Rows from block 6 of a small image classifier, named by matrix and row number. Rows with one number belong to one neuron. Each number is 500 + 40 x the weight over its row's rms, rounded and kept within 0 to 999. All counts start at 0. Numbers have three digits each.
After each neuron's rows are labels from the 100 images, of 14848, where the neuron reaches its highest value: "top examples" is what is common among them; "colour at peak" is the nearest of a few named colours to the mean colour under the peak. Only what is clearly more common there than usual is listed. The data: capsule endoscopy frames (Kvasir-Capsule). In brackets: how many of the 100, against the usual share in percent.
# fc1: MLP up (model.blocks.6.mlp.fc1.weight, 384x128), inputs 0-127
# fc2: MLP down (model.blocks.6.mlp.fc2.weight, 128x384, transposed), outputs 0-127

fc1.279:474466509480478461504507549491532465448524569527612442500474522458515488496455510421435517529501519479460494483576518495527493495574446446487483466579466438497504502463525565537506458487487549546536550476509580476524496556497497501563529421541432491439484456448484475517466433502560551513558597555481491557515542520455445484523470529586486502552504490468477458535538483460470486512451
fc2.279:519468471509492515479484468565495484527453532485506516491463531509451439533568477497493519521508458470587503440457543441533502401491418468475473482498458585502592540540515471517456486536448528476579480514482464553394489454531522508549496571557540453532487411514477476517495540443557482525459510470556524431462479511471505469510537515510508592445493529531507493467457459582535521503529
top examples: finding: ileocecal valve (57 vs 8.8)
colour at peak: pink (37 vs 0.6)

fc1.196:574454464543447532498526517447450468476494559520543509502537511485510422390475456519486506502475481525512520481535573578447473486489532459443483496497530500474441580489511519476469496462523551440493502490527561527545476444473501531519451467490492511579448494548519489563430515545515480459518493560463575558426420522516505528475511520557518482539384549467482452511468475505525487580537
fc2.196:436462459545489516432528457511506508458573556474510509519495423549491465464543480492522464467466434464615543468559553490478504523514415420518548435532496540475528442490538511543527545478496497437541495503500534517510514520480521528540521485459474503482432431533448480535501521454461507511462486481478518386497576529536506476545491524528496542516419483445545512469459508586584514529540
top examples: finding: lymphangiectasia (86 vs 1.3)
colour at peak: black (30 vs 6.6)

fc1.136:489584620530523492535492518530431399461533534582460495464524503485485483535503457433528444470541454438495470516489520445454552539454516474474505534547541491525498522506486449506526431476486478456468500524456455527484514449523593458566509482524465567527538479506506431528466514518429500484498497556473447532516467483515554489411538518574426467555477508504535502467515489499519443556554
fc2.136:450453505489516516487444513518497503523505434495555409511488579432497497395409544526573485472504434553498497561509527455509510481539538493483520480501559509475447458497464482540549548496578480488489452562486491510560342544555560562467499606513529509545497493477474510543520514509498515566456499486481411464499470520522516469507494473464491539448519464493493508467505518522477510527494
top examples: finding: foreign body (86 vs 1.6)
colour at peak: black (27 vs 6.6)

fc1.382:490483543511507431526489505472519518466513490568513474433498495429516523461542502533446458520550474446509511510490527498396516523432428503535520475519479532511537581492488539428531490446539485559485517461460556467488488470425482506561491518512595501564446503467474566526440524532559537430515445537485464539547504497479519510498457479448501490571503603489492554482511536512501484386428
fc2.382:425574532462468522461519538532544521579437507493558471487539465574561464492479488524501508497494499466484441469539468461500506493506568463486460479527469461452511471507433524577433508524496571481463516490423465466505555473522531513457492518479486515501473472513507436574509535434417630485438490478478576525495562501531474486527563522560525467428479515478506457490500502513591464487543
top examples: finding: angiectasia (29 vs 1.9)
colour at peak: pink (68 vs 0.6)

fc1.46:453456505525524489548534482441508491514560546569488504525432457406494552461549523523489468428431505558514484481496491469494496422471501535555495554542509475460556499495517495477506490486452494450488427512502487436479504484523488488513535476584505583566449519564506473524420525441506519488483574505526544530463521498463525493435522428512523552489501447559525537490573384555554518462531
fc2.46:499449526463458560503454513496476460495561541507538464425503410541491476480476484457556444572493558459485423479501513496437513421554505510449482544543459550555557549517521456537469492496449506413554544526527605444468515473454472521537521462559512553530455452516489515512505554445548456526559497509503534525570508508493541491560515518504431527484509490474479470397470522467479523522514
top examples: finding: reduced mucosal view (51 vs 6.2); finding: pylorus (36 vs 3.4)
colour at peak: grey (63 vs 8.5)

fc1.21:476491457533455491495474488546498444456495507483547551506518522490404502533516536509490526524479542482479487451490488564517468563487480522491511422550461570467534529418461522450561553489463497498477561512606467489537446543589544546489545506494517484490486500499485537481466469480433567511462482491391526567499459499556486481466440536522470516592505551440490519496438548541574548543457
fc2.21:485520518481450540523576428496531441477481470505478527481545433478511493574492496496503488554493510527564476494578478623427506486544524478474501515488513453466525487544507471555507453524517481433533565448469424558438526514477486476485562537472556474507488450552504500536547484570526592486532526475480473482403533500591506481500431512504486450523488449469424487470510483448513545518566
top examples: finding: angiectasia (54 vs 1.9); finding: foreign body (28 vs 1.6)
colour at peak: grey (41 vs 8.5)

fc1.175:455497473478470538455416524520487466454553474522601461465493461509492488477427588500531496507534501551411474585569490437509532540467470502530473519549458447498495437517540535469477534453490453560528490515565577413469511523531467486431517416460579479549519506532532523463459483516531593497519503510436477536488455560521535476507524494501509436565524478506516452515508487503509460511532
fc2.175:446491562517463583486392565529536534504504469456495529525528494463505498455554436526468531468485470467525531501517441418487511511473454498492532405507559460503510530555572489462499477486511461548433435421534510539534479530526497496516491568472559510580518507570463542502477537516450459541488515521472445486534500487482430490463498537525461583497498596484501496476540398504508478496561
top examples: finding: pylorus (46 vs 3.4); finding: ileocecal valve (28 vs 8.8)
colour at peak: pink (35 vs 0.6)

fc1.346:519460596590543519500491498476514451556495506606500408477430499427462466484485549511505496537563458537517472438500446514441535516558509478519537419486544540482518449545484502517485524564447541478456479509486522519505506500484522480495462506497526559528552486474568493543532428428562534476482518469447475551500514528437501415411515453557575514526532481523501462511515498469488523436516
fc2.346:550509435485496529478655480528486485470445490557541468496475536431497534450484533489573414437565530509520447502465451511460469490472489574517444533497457530502514452488556518449504475463516499472494468497503514517510530411563549545536498487460538522490471465598501564491460469466456496492511491553510496474538439487548497535527511548516441494469527478472566502582480533417536511548473
top examples: finding: angiectasia (100 vs 1.9)
colour at peak: orange (35 vs 12.5)

fc1.264:480491573507553510501441620558478552478558515493493544480552446438433457434576528561498488465539527429509533549505446480544441465447497533528460481498508547454517551521498471509497455457549549480431511505526492454457545483500509537459494517541566516540504485545522546455473501554507459448427528483430465504543557463494498461477434519478459536473551541513422489476505532522575529487484
fc2.264:515463497450431540565510461446480527513475454570484523477512475555524531476560442581505483516483460583424440457466556523525498515469570535461510586486452435520527521446474503504532496544417559445507522509515470516489482494483510493536533581436534562421506503461489463503509520438481483482439565529538580461468523542471508516480511452537439516522480550470475534465550469445474559534481
top examples: finding: reduced mucosal view (37 vs 6.2); finding: pylorus (32 vs 3.4)
colour at peak: grey (41 vs 8.5)

fc1.17:495496550552476374500546554501508488519481459502565449496493488476435496484499468571520490504548487452547472459397462457519509479440528498491498504467522464484507447475532467575479472472536533539524578543494562464437520487514544469500561505432545546524461460413481480506462542475527512520466496515449535543603439540564456530503522501452462511508550579479482524489470510517556528568455
fc2.17:427517489550429505518525512408480503602422473536520493508502527506528465488509494443439491606517468452476523485536508501488480500462473513563478475513471517466520534570487529532523483591468497474440460574550474448494571454553541485518447533516500506526482434509537472485498579459465538419492532507521514506521530438546523535489552518565487489480533537457466455466390526456512539444507
top examples: finding: angiectasia (64 vs 1.9)
colour at peak: orange (36 vs 12.5)

fc1.267:466488480500493549510496441552507421495512552530544469478479529518553461480482559520401480570459521570463523497506512468455537474413492509478441482503510505502504533590452456512485621531464529535494455543527518450529528464579494594521545488465531452445511498446518487545527487545482509496494413477488516532480516544548453514407516411507458510551488569505482517473478546515488493527446
fc2.267:462478484532476475526513495593477515451480508520419520568504492528465501538487533519463506508517424491558474512511562454532500488509543613501520548562575505475506483452448374564508582485484465462437471435450523440581526538472540494503489481410496505445460536498479515426465496495467555529528490536544551540511455489490504494543530463470500497495482518537517502570470459448444482461526
top examples: finding: pylorus (40 vs 3.4); finding: angiectasia (35 vs 1.9)
colour at peak: pink (56 vs 0.6)

fc1.153:505508513568513542467529515499450539466471475579575455457466501476515422480544474474484514523492465492509505481534498472526434488444414436520474499521517521545515532557466540518489469535562514462543528517575455467433503515534488550547475539475524540412521511461507482550456530530475546566571441498589502466468467477426448511494504557548478549490491537547490555442446527525417433441471
fc2.153:558498559564461445491483536526469468435466532454531523533448557482437513511518508512483501481520521544532440483474494399497605503594504595474536541464524487555421478509514480488523558486464528527462486501424509422570589478479538472461489463560482516526480525511488500469481496481519563488461543498544541554443478518498491516543534487423536514448513405488475543463518459499480531462470
top examples: finding: ileocecal valve (99 vs 8.8)
colour at peak: orange (61 vs 12.5)

fc1.286:565532511542467443521490574504469520509464461562515468461523419462479477466521510471495556480463543475537515446543529532500501444541458479486483526442465437509460602475533497430479384475478498577494502535527500515467561483508530558464524564560561503433455493457518483576510531491480452527486504488503452505483477529512522544487592412519542573470482516542537568463438526503456501493519
fc2.286:488602493465399514464469590575496368458485555375536483473439522495538533514462482489498507517533508458540454490591434470520521528500495483453510432515553475549543388470477492512487564562494545534487510477511460523483457529487471486524546526446499486512535473579476494488504519495456510488421464501547511570485515540501482496497494516459505506485517541536474530477475524496488532542510
top examples: finding: ileocecal valve (45 vs 8.8)
colour at peak: orange (39 vs 12.5)

fc1.9:421398479447446532464548407533447469446528558523488462529505560560475488483561505469500529584502523493590509515506517498474479466420485505521485476446518481482443431513475506535526514478482530563407524545569471409483543552547509517495522476520456528465459514526470482546514453497521516547549462504476556542489551542554543495525524519570495504477518477439478539553520479524457553477542
fc2.9:515519454457516551467493474523572565492502527501477497535495532467431491468487517478513510553486415524548478574534532436521392475485527482512513518485521470418527418490517413502573498520466515483457456487539519491439509485504559450564459487481464504446537542454514476557485446487471483517501470526545563612476539504538511487523553540532515508478425408428561514518564532536503520469501
top examples: finding: erythema (39 vs 0.3); finding: angiectasia (36 vs 1.9)
colour at peak: black (29 vs 6.6); grey (25 vs 8.5)

fc1.107:415491497455488473544483495425519520416547485603551523475510536547559544519438533471476460497498527481497500394516510500456524512569481419528517499599471514475511474487502559511512524478467479503476534527480563413508506495464532493478455545508546496548447484437453497537493511466579490528516549525457475547539486559503384581486495540522510429477503465505468458501474505480518477567471
fc2.107:503536548524463473507544566514520441542444529578487486476476438515427525496594519554532480433594508439450462441505493500490530423490493462530473512498521490479517564525545494515489443427468559473555541432590462462523406515472433504499517449538498462520508484515477458461482487509515561518529430522490507457550513464471530522513510485531470471488473482507500511532541439578590500500563
top examples: finding: erosion (75 vs 1.1)
colour at peak: grey (25 vs 8.5)

fc1.335:515482561459463441494505503477452480483541535521479569481465539484437489492596563493444418473452491480513535401581486459511568512486565493543546493544539519532448570514480484577499490589449520521537482580508494533435508486505522467459446513503520564587470489535531495512514380546495509510498496520436479501453508492528502482427490480516468527483503426508438453534523498515530492508510
fc2.335:419452520462507513474533555481489425558518526517515535444532454540459532519459574500554462473549567513590448485543474506510465519505522504515517427496477471481497524556507501459505452577505596506522497463561468460516571526473452478453475449456462442454537452489462515485536473554505503421537529435502509458572511487439472500462480525505469561459516495569617468517542505489500524495462
top examples: finding: ulcer (100 vs 1.6)
colour at peak: orange (64 vs 12.5)

fc1.122:442431461460505547468511516502480488499537519416490531495507429526531497506571508445494567488485443471505483458494472454524511515523477499434453422562441594525505501527457448548488505507543559505457516518495526464515534473553575548560510454441526529522475447485578540458445522473458558506457515518465434519534480543584524493426541456483461505460525524522542512534560495480557461516405
fc2.122:460518455484425495528480490472498512520461453525477475507516466501468542555453567534472522535476432456562521473499504488451520516496462583465480529545502534566555575481536468487515488446491531481456466469507516475567441584506468551459534470478510475575437521488456549450473485535487553448530472517491509538488560442534509596454482408510431550457523511467410467592511519465529551506508
top examples: finding: pylorus (56 vs 3.4)
colour at peak: grey (56 vs 8.5)

fc1.188:504521598493528566482507546502506495500452572512489480519497504530493476510561459493484505469490502497489535447447516525532472524483486501562566472445516437602455527514551477472517465488483415494522550566543536448553394494508513523481488560496523540474508475439571407505431477509538468471533464506452506529452545505468453536442479545447408491505458564547453525567513482486517437537539
fc2.188:501500533558522390481503416514495483519495547461468478524491513476480449417419521474504529473508485505524457569558529473548524564513494552497531512554540493582548488503457534468459502534513522508541560532529469526486460553440530498513560487453438497512503541484528496506556499502542533458471502514477513411539483456563486450582426554390476556419519496516457459462497480496441486465459
top examples: finding: angiectasia (99 vs 1.9)
colour at peak: orange (31 vs 12.5)

fc1.248:502469519514499528538541573515481501488488541444503491404483505526528460480565490501446508475502513517551502515542550485524475526605572502509467428494489426474422517573489446478518453471522516510580472540556550511536599496465478499545500451541457516529458484504483519504478435494496489529502441404564539505519454409488494569435509525450453435561568496480536469473503477470496523519448
fc2.248:434482531522494499510481489486498482488451494496498469581491502472501545477566540462491484454457532551553527519523507505467481482519545537560410454496563506503563548551544417463589509495568430535454548483529491490507465437452524478416479539436508539500542481420504498546502497516540479452466501573453527485542487538537447489506542568486488427439466485461485546555541413520549447489458
top examples: finding: ulcer (98 vs 1.6)
colour at peak: orange (35 vs 12.5)

fc1.364:452459512594544446445503448496481473475527492493489559435536489480490514527589548470485492422504471530466531499535530494511543459470499484539484452489497522480512576515431486519513383523518579424555522502519518551526532475519508584510487476443492538450447554485468503491495558466470449508534526566461491451522446514527488517426450474534427530534452513445549590463463517538505509465549
fc2.364:524531542420457521505445468511548463499481518462429513511479467506475537541505506478519475470572495490546490476496475568453514459497578502491509566441471529494530477472485537534479553430528564478440498506566492509515466503503438523531413546391581479500487476524479513549434499549529528490534546514454522453425585500434492543575467529442501487537478539489416549565483523517538485525448
top examples: finding: angiectasia (48 vs 1.9); finding: lymphangiectasia (37 vs 1.3)
colour at peak: orange (33 vs 12.5)

fc1.210:465485538480495432475450433488457495438466491487588479465585585529478498443455541522492533475467468513462520538496531482490440570507498506522476484568498529536431484554459467536442439493507490502522537547552503499471473453494485502483541513514533421511486528523562572555501472465463557447478482508437501473481419485571483486450526540546493502539444567529580532428521535569510493447564
fc2.210:443499475481477469481462607517455479519471558550427515541486492503537461493565461548457452545497499494476436484481456483534547463480482486498464502481530508438495511447453533508465534499519494502500546514463495548512551539466513499526511461578474488525431553561512465529524544516510444444555493528483453411501461489464486559549442508425542608494555507463529521460536445510507454620563
top examples: finding: ulcer (32 vs 1.6)
colour at peak: black (28 vs 6.6)

fc1.265:508477458487557541485568542443437487491520528439538578463512448501460550495466436531449428544490448398494529544492557499445525525481483447497464519523533495508465504497586468472501518456450484519458451551507557541471454459500519547465544450485577517450563550521501522610434490523560471506524460535499460545518528511509504530470480478553498477552567509454473461490478493523548487469583
fc2.265:504524440498466573436399459486464548543474508467534500491504476508492480585559499520538515569493485570521537453547435459460452543516432512509513563471502464448552507514484550492487504546522470448536478451529500497509540474573602523481535484500444476538526416558509499553461501464455486435567443486525486534440534526457563535447521468474491496457538469547510443480573531483511475535464
top examples: finding: lymphangiectasia (31 vs 1.3)
colour at peak: pink (37 vs 0.6)

fc1.221:506559485457475571522438541487464422487543519594473471533535511475490507490520566534496507529471540516570485485475524491431490485436469561540504392470439470489467468451515498516545502522459490480502561510467524549496532480492504497567485485509487528582474532581452507538525492586557546499444502481401418464538481481504482536503522430488535456453498546528444551513569502464446529459467
fc2.221:431496538531543436560558512472525498560474543518523511588500486486473476494483482446502530514504514499525466540560453550496599473583507465578495545482471557451510579489528512469469531458510439508513462409523433444529496591544457492484411443469545426524449509512545503479501473607449475464528494521542513523439496454472450517507455539537511457506476497504513460485515467521483488545484
top examples: finding: reduced mucosal view (25 vs 6.2)
colour at peak: grey (27 vs 8.5)

fc1.129:492483486549504491520540482461480520418495510497515430467487475467463551449567515528478524542448571510410516444506504464511534515524547562515487522489547524489453502452492467476479597476447496523594493519471546500443510437465468542396489483548482535532562503523544534462479555467555477486583533533408503541534533476482441488433563538485497509531518510495478484415555428521461456511501
fc2.129:515524517541561558527503442468495456450525479452456572478497420500393476436536477510510493519432510436575522467503516480458524520485513552512545455499483452492493512482455471481551552525445460550484499498423525491498496468519445477501523493494457480458590608575487459529527551489554429503505527508494506522516541574481494440475560462542575573465447508510560478468547549504469520520484
top examples: finding: blood fresh (100 vs 0.9)
colour at peak: black (33 vs 6.6)

fc1.334:526478441516445493446469550521557489470477568451527444478499517385452510456554516435488531549472496472474467485457449483504526522517494533509480458483509485500498532456484483499479601480501454465494543562506572553408560475455450486496457480567580521505554498525546486472543555524529434515523450467527474541538486558459427547563540522514470517533467539525515528461489484505447458601517
fc2.334:496458447486470506527570493480460466477464540534466543512516520467422546487477468499499482515504485499555444562566515457523455531573484452508448458510456414542502568543524528441517518506520498516531508483477479453497498544537583501486469491468378521500541543563483436498578500491505447523531507521548527498493489502483489388446509472589537536427528532475484491469499506516492632502538
top examples: finding: blood fresh (65 vs 0.9)
colour at peak: black (30 vs 6.6)

fc1.372:528551531491527574554510514471543567522469537527470463495549507524520499469515463415480463455438451562519540482463529536553562472490433537570497479416503441479507569525525503492536548514513501514470491521537566516531456525453526478422544442438526566517393469500464534471426486471508505507502525478481454502502508502478535504492476529533421395491564556533455570457495486505471518563511
fc2.372:449538572526455528488529533404471562530534465522491466508498426518529474499508466492544523499545480479460504475554435494486502432446507450461476504594600573489430418498470547467521494525419485510544469462499522492502478573485495461554480503502455530543595556508531497467500463493485503541525554514525457493485470406534504516471549502528501400511493538490566492513457519473494575522542
top examples: finding: reduced mucosal view (100 vs 6.2)
colour at peak: orange (56 vs 12.5)

fc1.78:476567464490485452465517513445517499414443455554592512510467488481532449542553540509497518509460444530490519498494428540527532467571489542571562483550501511502478489495439539479485516423475480483502491504498538483506485514448506512575470487472489542514494481497435482498465545507441533433555631491540564555447473525472508483524577454511450508564410485498527491450413496538562499487502
fc2.78:513560443495488508557489560577449520472568552548476572467484534502586472471543496462440462514521486517540521481494512454482493469510482516468488466467463468473497544538461487481450537536509462531566486543390511580556520479404491502416531404526528472526524529463518426450526524470575502522505463468507560446477505476547452432539529499456525557517485493460533524566478500462534482519469
top examples: finding: lymphangiectasia (100 vs 1.3)
colour at peak: black (52 vs 6.6)

fc1.345:480514544502497485445529477511522521540506506532519494454467458500481508513495559537455440505553385520535507548468457507481490409551518490554482434499485541537535540463558586461474533462501510447540545545517483497464520553500546533500430453488558523502504472539407452479493617510524548514521492521463450574485484460451473502473514430526445515479484473466499508564543480575484417493583
fc2.345:528550502433561484497476512532498551544452478548518502489509479502480502572504428485452557509519503422448537431481460489451483512485537530552497457536504510501452524518536529556551528468474467515464541540528467526476458476517449471468591442487427501450518564461525452511492469558529507477594374561492532539462441464499490420455528438500547554505508558493532490523435477520542498554530
top examples: finding: pylorus (42 vs 3.4)
colour at peak: grey (29 vs 8.5)

fc1.374:507447508468485461534468497448532463543581461565488544495504501454508428515568363529541457496482514476494482503500450504504466565494551482532552516508513482491559535400461545401492521509541498562452553551547478405491494520516531513502522499543450534477544539505445600486480497504563568472507485487542419544497558507433477532480488456488501532497488519477452522497531430522517483500482
fc2.374:386578490511550495504458515522439515496482493497533512475517537475460453460489541511504499504495497480489401539520475561474518466529470415551520499530480418506489438539500522467510542504480555468528543451492543384445534487547488527529511440539550493432448479466591493473459455495528477519457535482476546556520517494495491478541489487574560514516588484469541427490592559526477529487502
top examples: finding: foreign body (74 vs 1.6)
colour at peak: yellow (39 vs 0.1)

fc1.52:539524502429514568499429504434500532497516500456524445444532446456404519513545487407457506542449477563543524476527505440521507479494441477460539488481517550525424483540460424531511545464509498552531571489559535499494525462540513505459507563521524512534531449503451460506528491506529531500567539477465572561427510538517480478482461486536489500497586533459403503476470454510536547574465
fc2.52:492476525500462578517485475539538599516523530535419476480420478476461441503445594552583516523415482493507454505473467521482468557453490442501511428490563515453492518493508516476520486520451465502478516510509433463460550560488518518555481510506490514483534577539543496461468461446497571498480418484526600532555494488520466449525493505475480572469496497553450460460554536507524502418524
top examples: finding: erythema (40 vs 0.3)
colour at peak: grey (25 vs 8.5)

fc1.258:490509530559526455521526530543509463431504582521553461550485463516468488524542499525497543501546455442451423481509488434492449493500507499518466442591441449494485464548493508494483549532535519498518525483587444386433516527515508546511514494500479447493452495530497495536475491535469582455456484522528507455476506517533522520541463565474423517451571390504542528429528445443527533548513
fc2.258:477454545543502502511501531485497435486557467508509502550532552484417526515504538447451496509564425525509470495525502462485524485569446471498533449463502483426546575546522563486543511474462512495585478537452559545448508487480451583493480498469539551419473495474561569379515554549542529462456440530513483532548506472506473490445540451523440555516490499433470472528512439505497469505523
top examples: finding: pylorus (36 vs 3.4)
colour at peak: pink (29 vs 0.6)

fc1.176:488445566523493566446509455514482534501529488536548546541434531533498537458507544484518455475503532549499532482609521387429477498510527468544486534467439489540485488509501535502522494482411524526548513491560554434481497469502474473517468474485476485550474358447494560542509550477508497462547475400495507541511508537482427569510517521575477449439516513517442541490457515482488506512493
fc2.176:507445416562516494485533574437459504540445487438499456497503511549551470496572460596564500491555453485507500519527529398513573519537499498531493564525524511442478497561590440475513478519473547526494510558534436471454479476510523420521467520516486529509516540427470503505512484484509444544590479525488509527517461454519561542496521545419490495480505497458470502422474415489519505493461
top examples: finding: erosion (51 vs 1.1); finding: ulcer (44 vs 1.6)
colour at peak: orange (44 vs 12.5)