{"dataset": "capsule endoscopy frames (Kvasir-Capsule)", "num_classes": 11, "norm_position": "pre", "fused_qkv": true, "bias": "none", "qk_norm": false, "layer_scale_init": 1.0, "moe": "top_k", "num_experts": 32, "residual_init": "none", "learning_rate": 0.0055, "final_lr_fraction": 0.01}
Rows from block 2, named by matrix and row number. Rows with one number belong to one neuron. Each number is 200 + 30 x the weight over its row's rms, rounded and kept within 0 to 999. All counts start at 0. After the name is the row's rms in percent of the matrix's.
# fc1: MLP up (model.blocks.2.mlp.fc1.weight, 192x64), inputs 0-63
# fc2: MLP down (model.blocks.2.mlp.fc2.weight, 64x192, transposed), outputs 0-63
fc1.131,086,226,228,167,171,164,214,219,242,202,197,187,242,165,129,219,242,197,147,232,168,200,212,206,186,174,204,187,213,210,226,226,149,227,223,172,223,202,155,165,242,192,156,204,148,144,223,203,164,257,201,167,207,206,228,235,238,176,179,225,207,182,246,190,175
fc2.131,081,213,213,239,229,195,247,203,158,210,206,140,187,227,218,140,180,220,185,197,229,181,228,161,194,232,167,225,184,154,209,173,189,198,216,149,183,198,248,214,225,253,189,236,162,211,231,216,156,164,253,216,233,199,181,192,171,247,207,188,124,220,225,203,182
fc1.132,118,164,183,216,238,185,175,246,183,195,222,199,186,148,164,209,201,244,217,192,177,201,228,199,177,196,185,216,151,185,239,232,217,159,219,236,125,168,162,191,213,250,216,193,213,251,228,174,255,166,205,186,227,194,213,243,156,224,170,211,143,198,200,240,244
fc2.132,126,194,187,237,195,180,174,202,169,175,220,193,167,211,206,167,268,216,165,253,195,220,214,249,179,141,216,171,159,203,217,274,171,177,228,208,173,210,198,194,195,168,217,191,230,129,248,173,191,234,252,197,219,209,231,247,191,228,202,184,150,187,221,192,180
fc1.133,088,199,238,173,185,196,195,190,250,216,230,182,232,243,175,176,178,223,166,185,185,190,234,218,185,218,203,253,238,178,178,204,159,196,258,219,227,167,173,217,221,183,182,222,130,219,194,222,213,150,203,194,197,216,206,148,185,103,171,169,214,180,245,242,194
fc2.133,092,199,246,188,215,150,183,205,149,172,169,147,153,186,170,233,211,199,274,156,192,197,256,222,194,179,199,233,227,181,211,184,220,198,229,157,180,208,239,141,212,196,257,237,185,203,220,218,194,203,207,197,218,170,152,228,206,256,149,196,206,177,221,192,229
fc1.135,110,243,244,192,178,199,221,203,232,205,187,192,171,207,171,175,187,268,188,152,235,208,248,166,203,180,146,187,172,210,230,231,228,177,275,210,213,229,210,174,173,213,195,211,203,148,220,141,193,150,220,238,205,196,177,184,195,163,182,192,146,155,209,206,249
fc2.135,098,140,180,198,195,243,245,179,156,185,204,145,241,166,204,198,191,212,186,210,141,194,245,181,222,187,262,177,246,249,202,194,168,216,178,189,185,243,243,191,240,178,195,215,180,202,178,202,267,228,207,176,213,146,170,264,204,193,197,207,184,219,174,216,178
fc1.136,056,222,225,200,185,123,236,174,175,162,212,156,209,155,163,171,134,177,155,182,234,203,227,185,207,186,200,198,187,192,203,234,156,255,230,188,228,207,192,172,176,208,194,231,255,171,240,237,176,222,257,234,204,192,217,230,210,173,183,167,178,234,230,165,195
fc2.136,056,154,264,219,194,229,179,197,228,195,189,248,154,219,151,220,194,249,183,182,232,174,185,211,214,201,212,249,204,210,171,231,242,163,202,177,194,156,191,194,232,118,213,179,145,192,211,170,156,207,203,177,249,170,207,216,172,196,241,262,199,192,223,211,201
fc1.138,078,217,216,202,203,198,234,187,227,203,161,199,160,224,121,212,232,229,219,194,207,184,224,214,206,191,132,254,211,212,183,301,219,177,182,152,251,205,195,183,203,204,178,193,218,218,202,230,169,172,228,158,263,151,210,164,170,180,198,189,171,195,205,205,215
fc2.138,080,226,197,214,211,249,222,178,184,150,167,178,223,213,192,207,197,229,243,111,183,212,179,198,167,210,260,207,141,143,285,171,195,190,222,265,167,227,166,199,196,206,212,205,174,166,218,175,184,181,191,185,188,206,236,208,179,188,188,210,198,218,237,193,231
fc1.140,045,250,216,224,231,186,196,201,229,192,255,206,203,160,141,240,222,195,215,169,262,167,198,230,222,173,159,270,162,192,203,259,185,182,193,169,166,167,213,192,185,217,203,232,190,222,244,157,169,200,178,206,242,172,205,217,157,206,176,208,181,174,234,197,257
fc2.140,058,196,202,216,180,220,263,189,215,177,171,209,183,223,170,197,263,229,174,139,203,206,230,209,207,178,236,166,197,234,205,224,223,170,212,242,237,149,192,186,161,265,255,214,228,145,256,191,202,187,181,188,149,199,200,159,207,220,219,180,146,229,199,223,186
fc1.141,141,208,192,179,264,177,191,208,215,211,205,166,225,184,181,207,181,168,162,194,191,205,249,224,254,193,160,245,187,200,206,223,194,136,279,250,196,216,202,153,155,187,189,206,154,175,179,207,226,176,195,183,213,202,218,268,199,203,139,171,179,201,200,259,198
fc2.141,123,223,174,171,221,195,244,226,202,143,185,157,221,181,206,202,138,222,194,155,230,201,238,189,186,202,175,229,165,224,241,242,199,191,222,257,212,262,181,209,161,169,255,177,185,208,248,221,171,168,213,167,200,157,166,226,203,181,147,202,216,186,246,190,226
fc1.142,113,202,218,233,206,207,240,180,216,159,253,190,211,178,189,176,139,226,136,147,182,192,238,199,206,237,185,222,201,222,165,191,200,178,270,235,175,188,174,203,193,227,206,230,181,179,209,192,168,195,159,252,191,228,208,292,195,174,145,188,227,216,221,190,195
fc2.142,108,196,208,237,194,207,189,183,201,190,207,197,196,146,184,235,184,243,207,196,207,215,226,159,197,196,180,240,160,220,186,204,220,252,192,173,179,231,212,168,202,157,248,275,197,205,179,254,130,230,160,216,246,165,165,167,232,160,184,199,156,186,262,186,214
fc1.143,115,170,209,211,193,231,208,194,228,216,169,224,201,183,213,184,201,178,195,189,167,159,218,149,144,183,166,215,195,188,231,209,213,241,248,248,189,172,211,137,178,203,213,227,206,107,278,191,228,226,212,155,233,206,238,186,175,184,211,219,188,166,249,214,222
fc2.143,103,144,235,150,212,187,178,228,157,201,198,176,214,213,203,159,175,185,221,244,212,220,196,198,255,195,186,211,188,221,190,188,159,204,198,198,203,237,228,198,265,204,211,229,222,188,212,159,146,223,223,215,245,136,183,157,255,160,157,169,167,255,216,228,211
fc1.144,063,173,248,153,228,172,191,198,197,207,224,160,237,155,146,284,147,192,198,195,167,183,209,222,177,223,147,255,211,176,258,162,229,155,186,190,233,169,176,160,197,223,207,209,201,207,209,181,220,171,222,232,222,211,208,199,177,183,212,196,202,153,244,224,217
fc2.144,060,178,190,206,238,242,212,222,130,222,172,208,214,163,180,180,202,247,233,188,233,208,237,176,178,205,208,185,180,214,156,215,207,233,198,183,179,154,240,218,201,284,181,214,225,198,152,173,193,224,195,198,181,200,208,191,227,206,175,195,112,266,171,200,242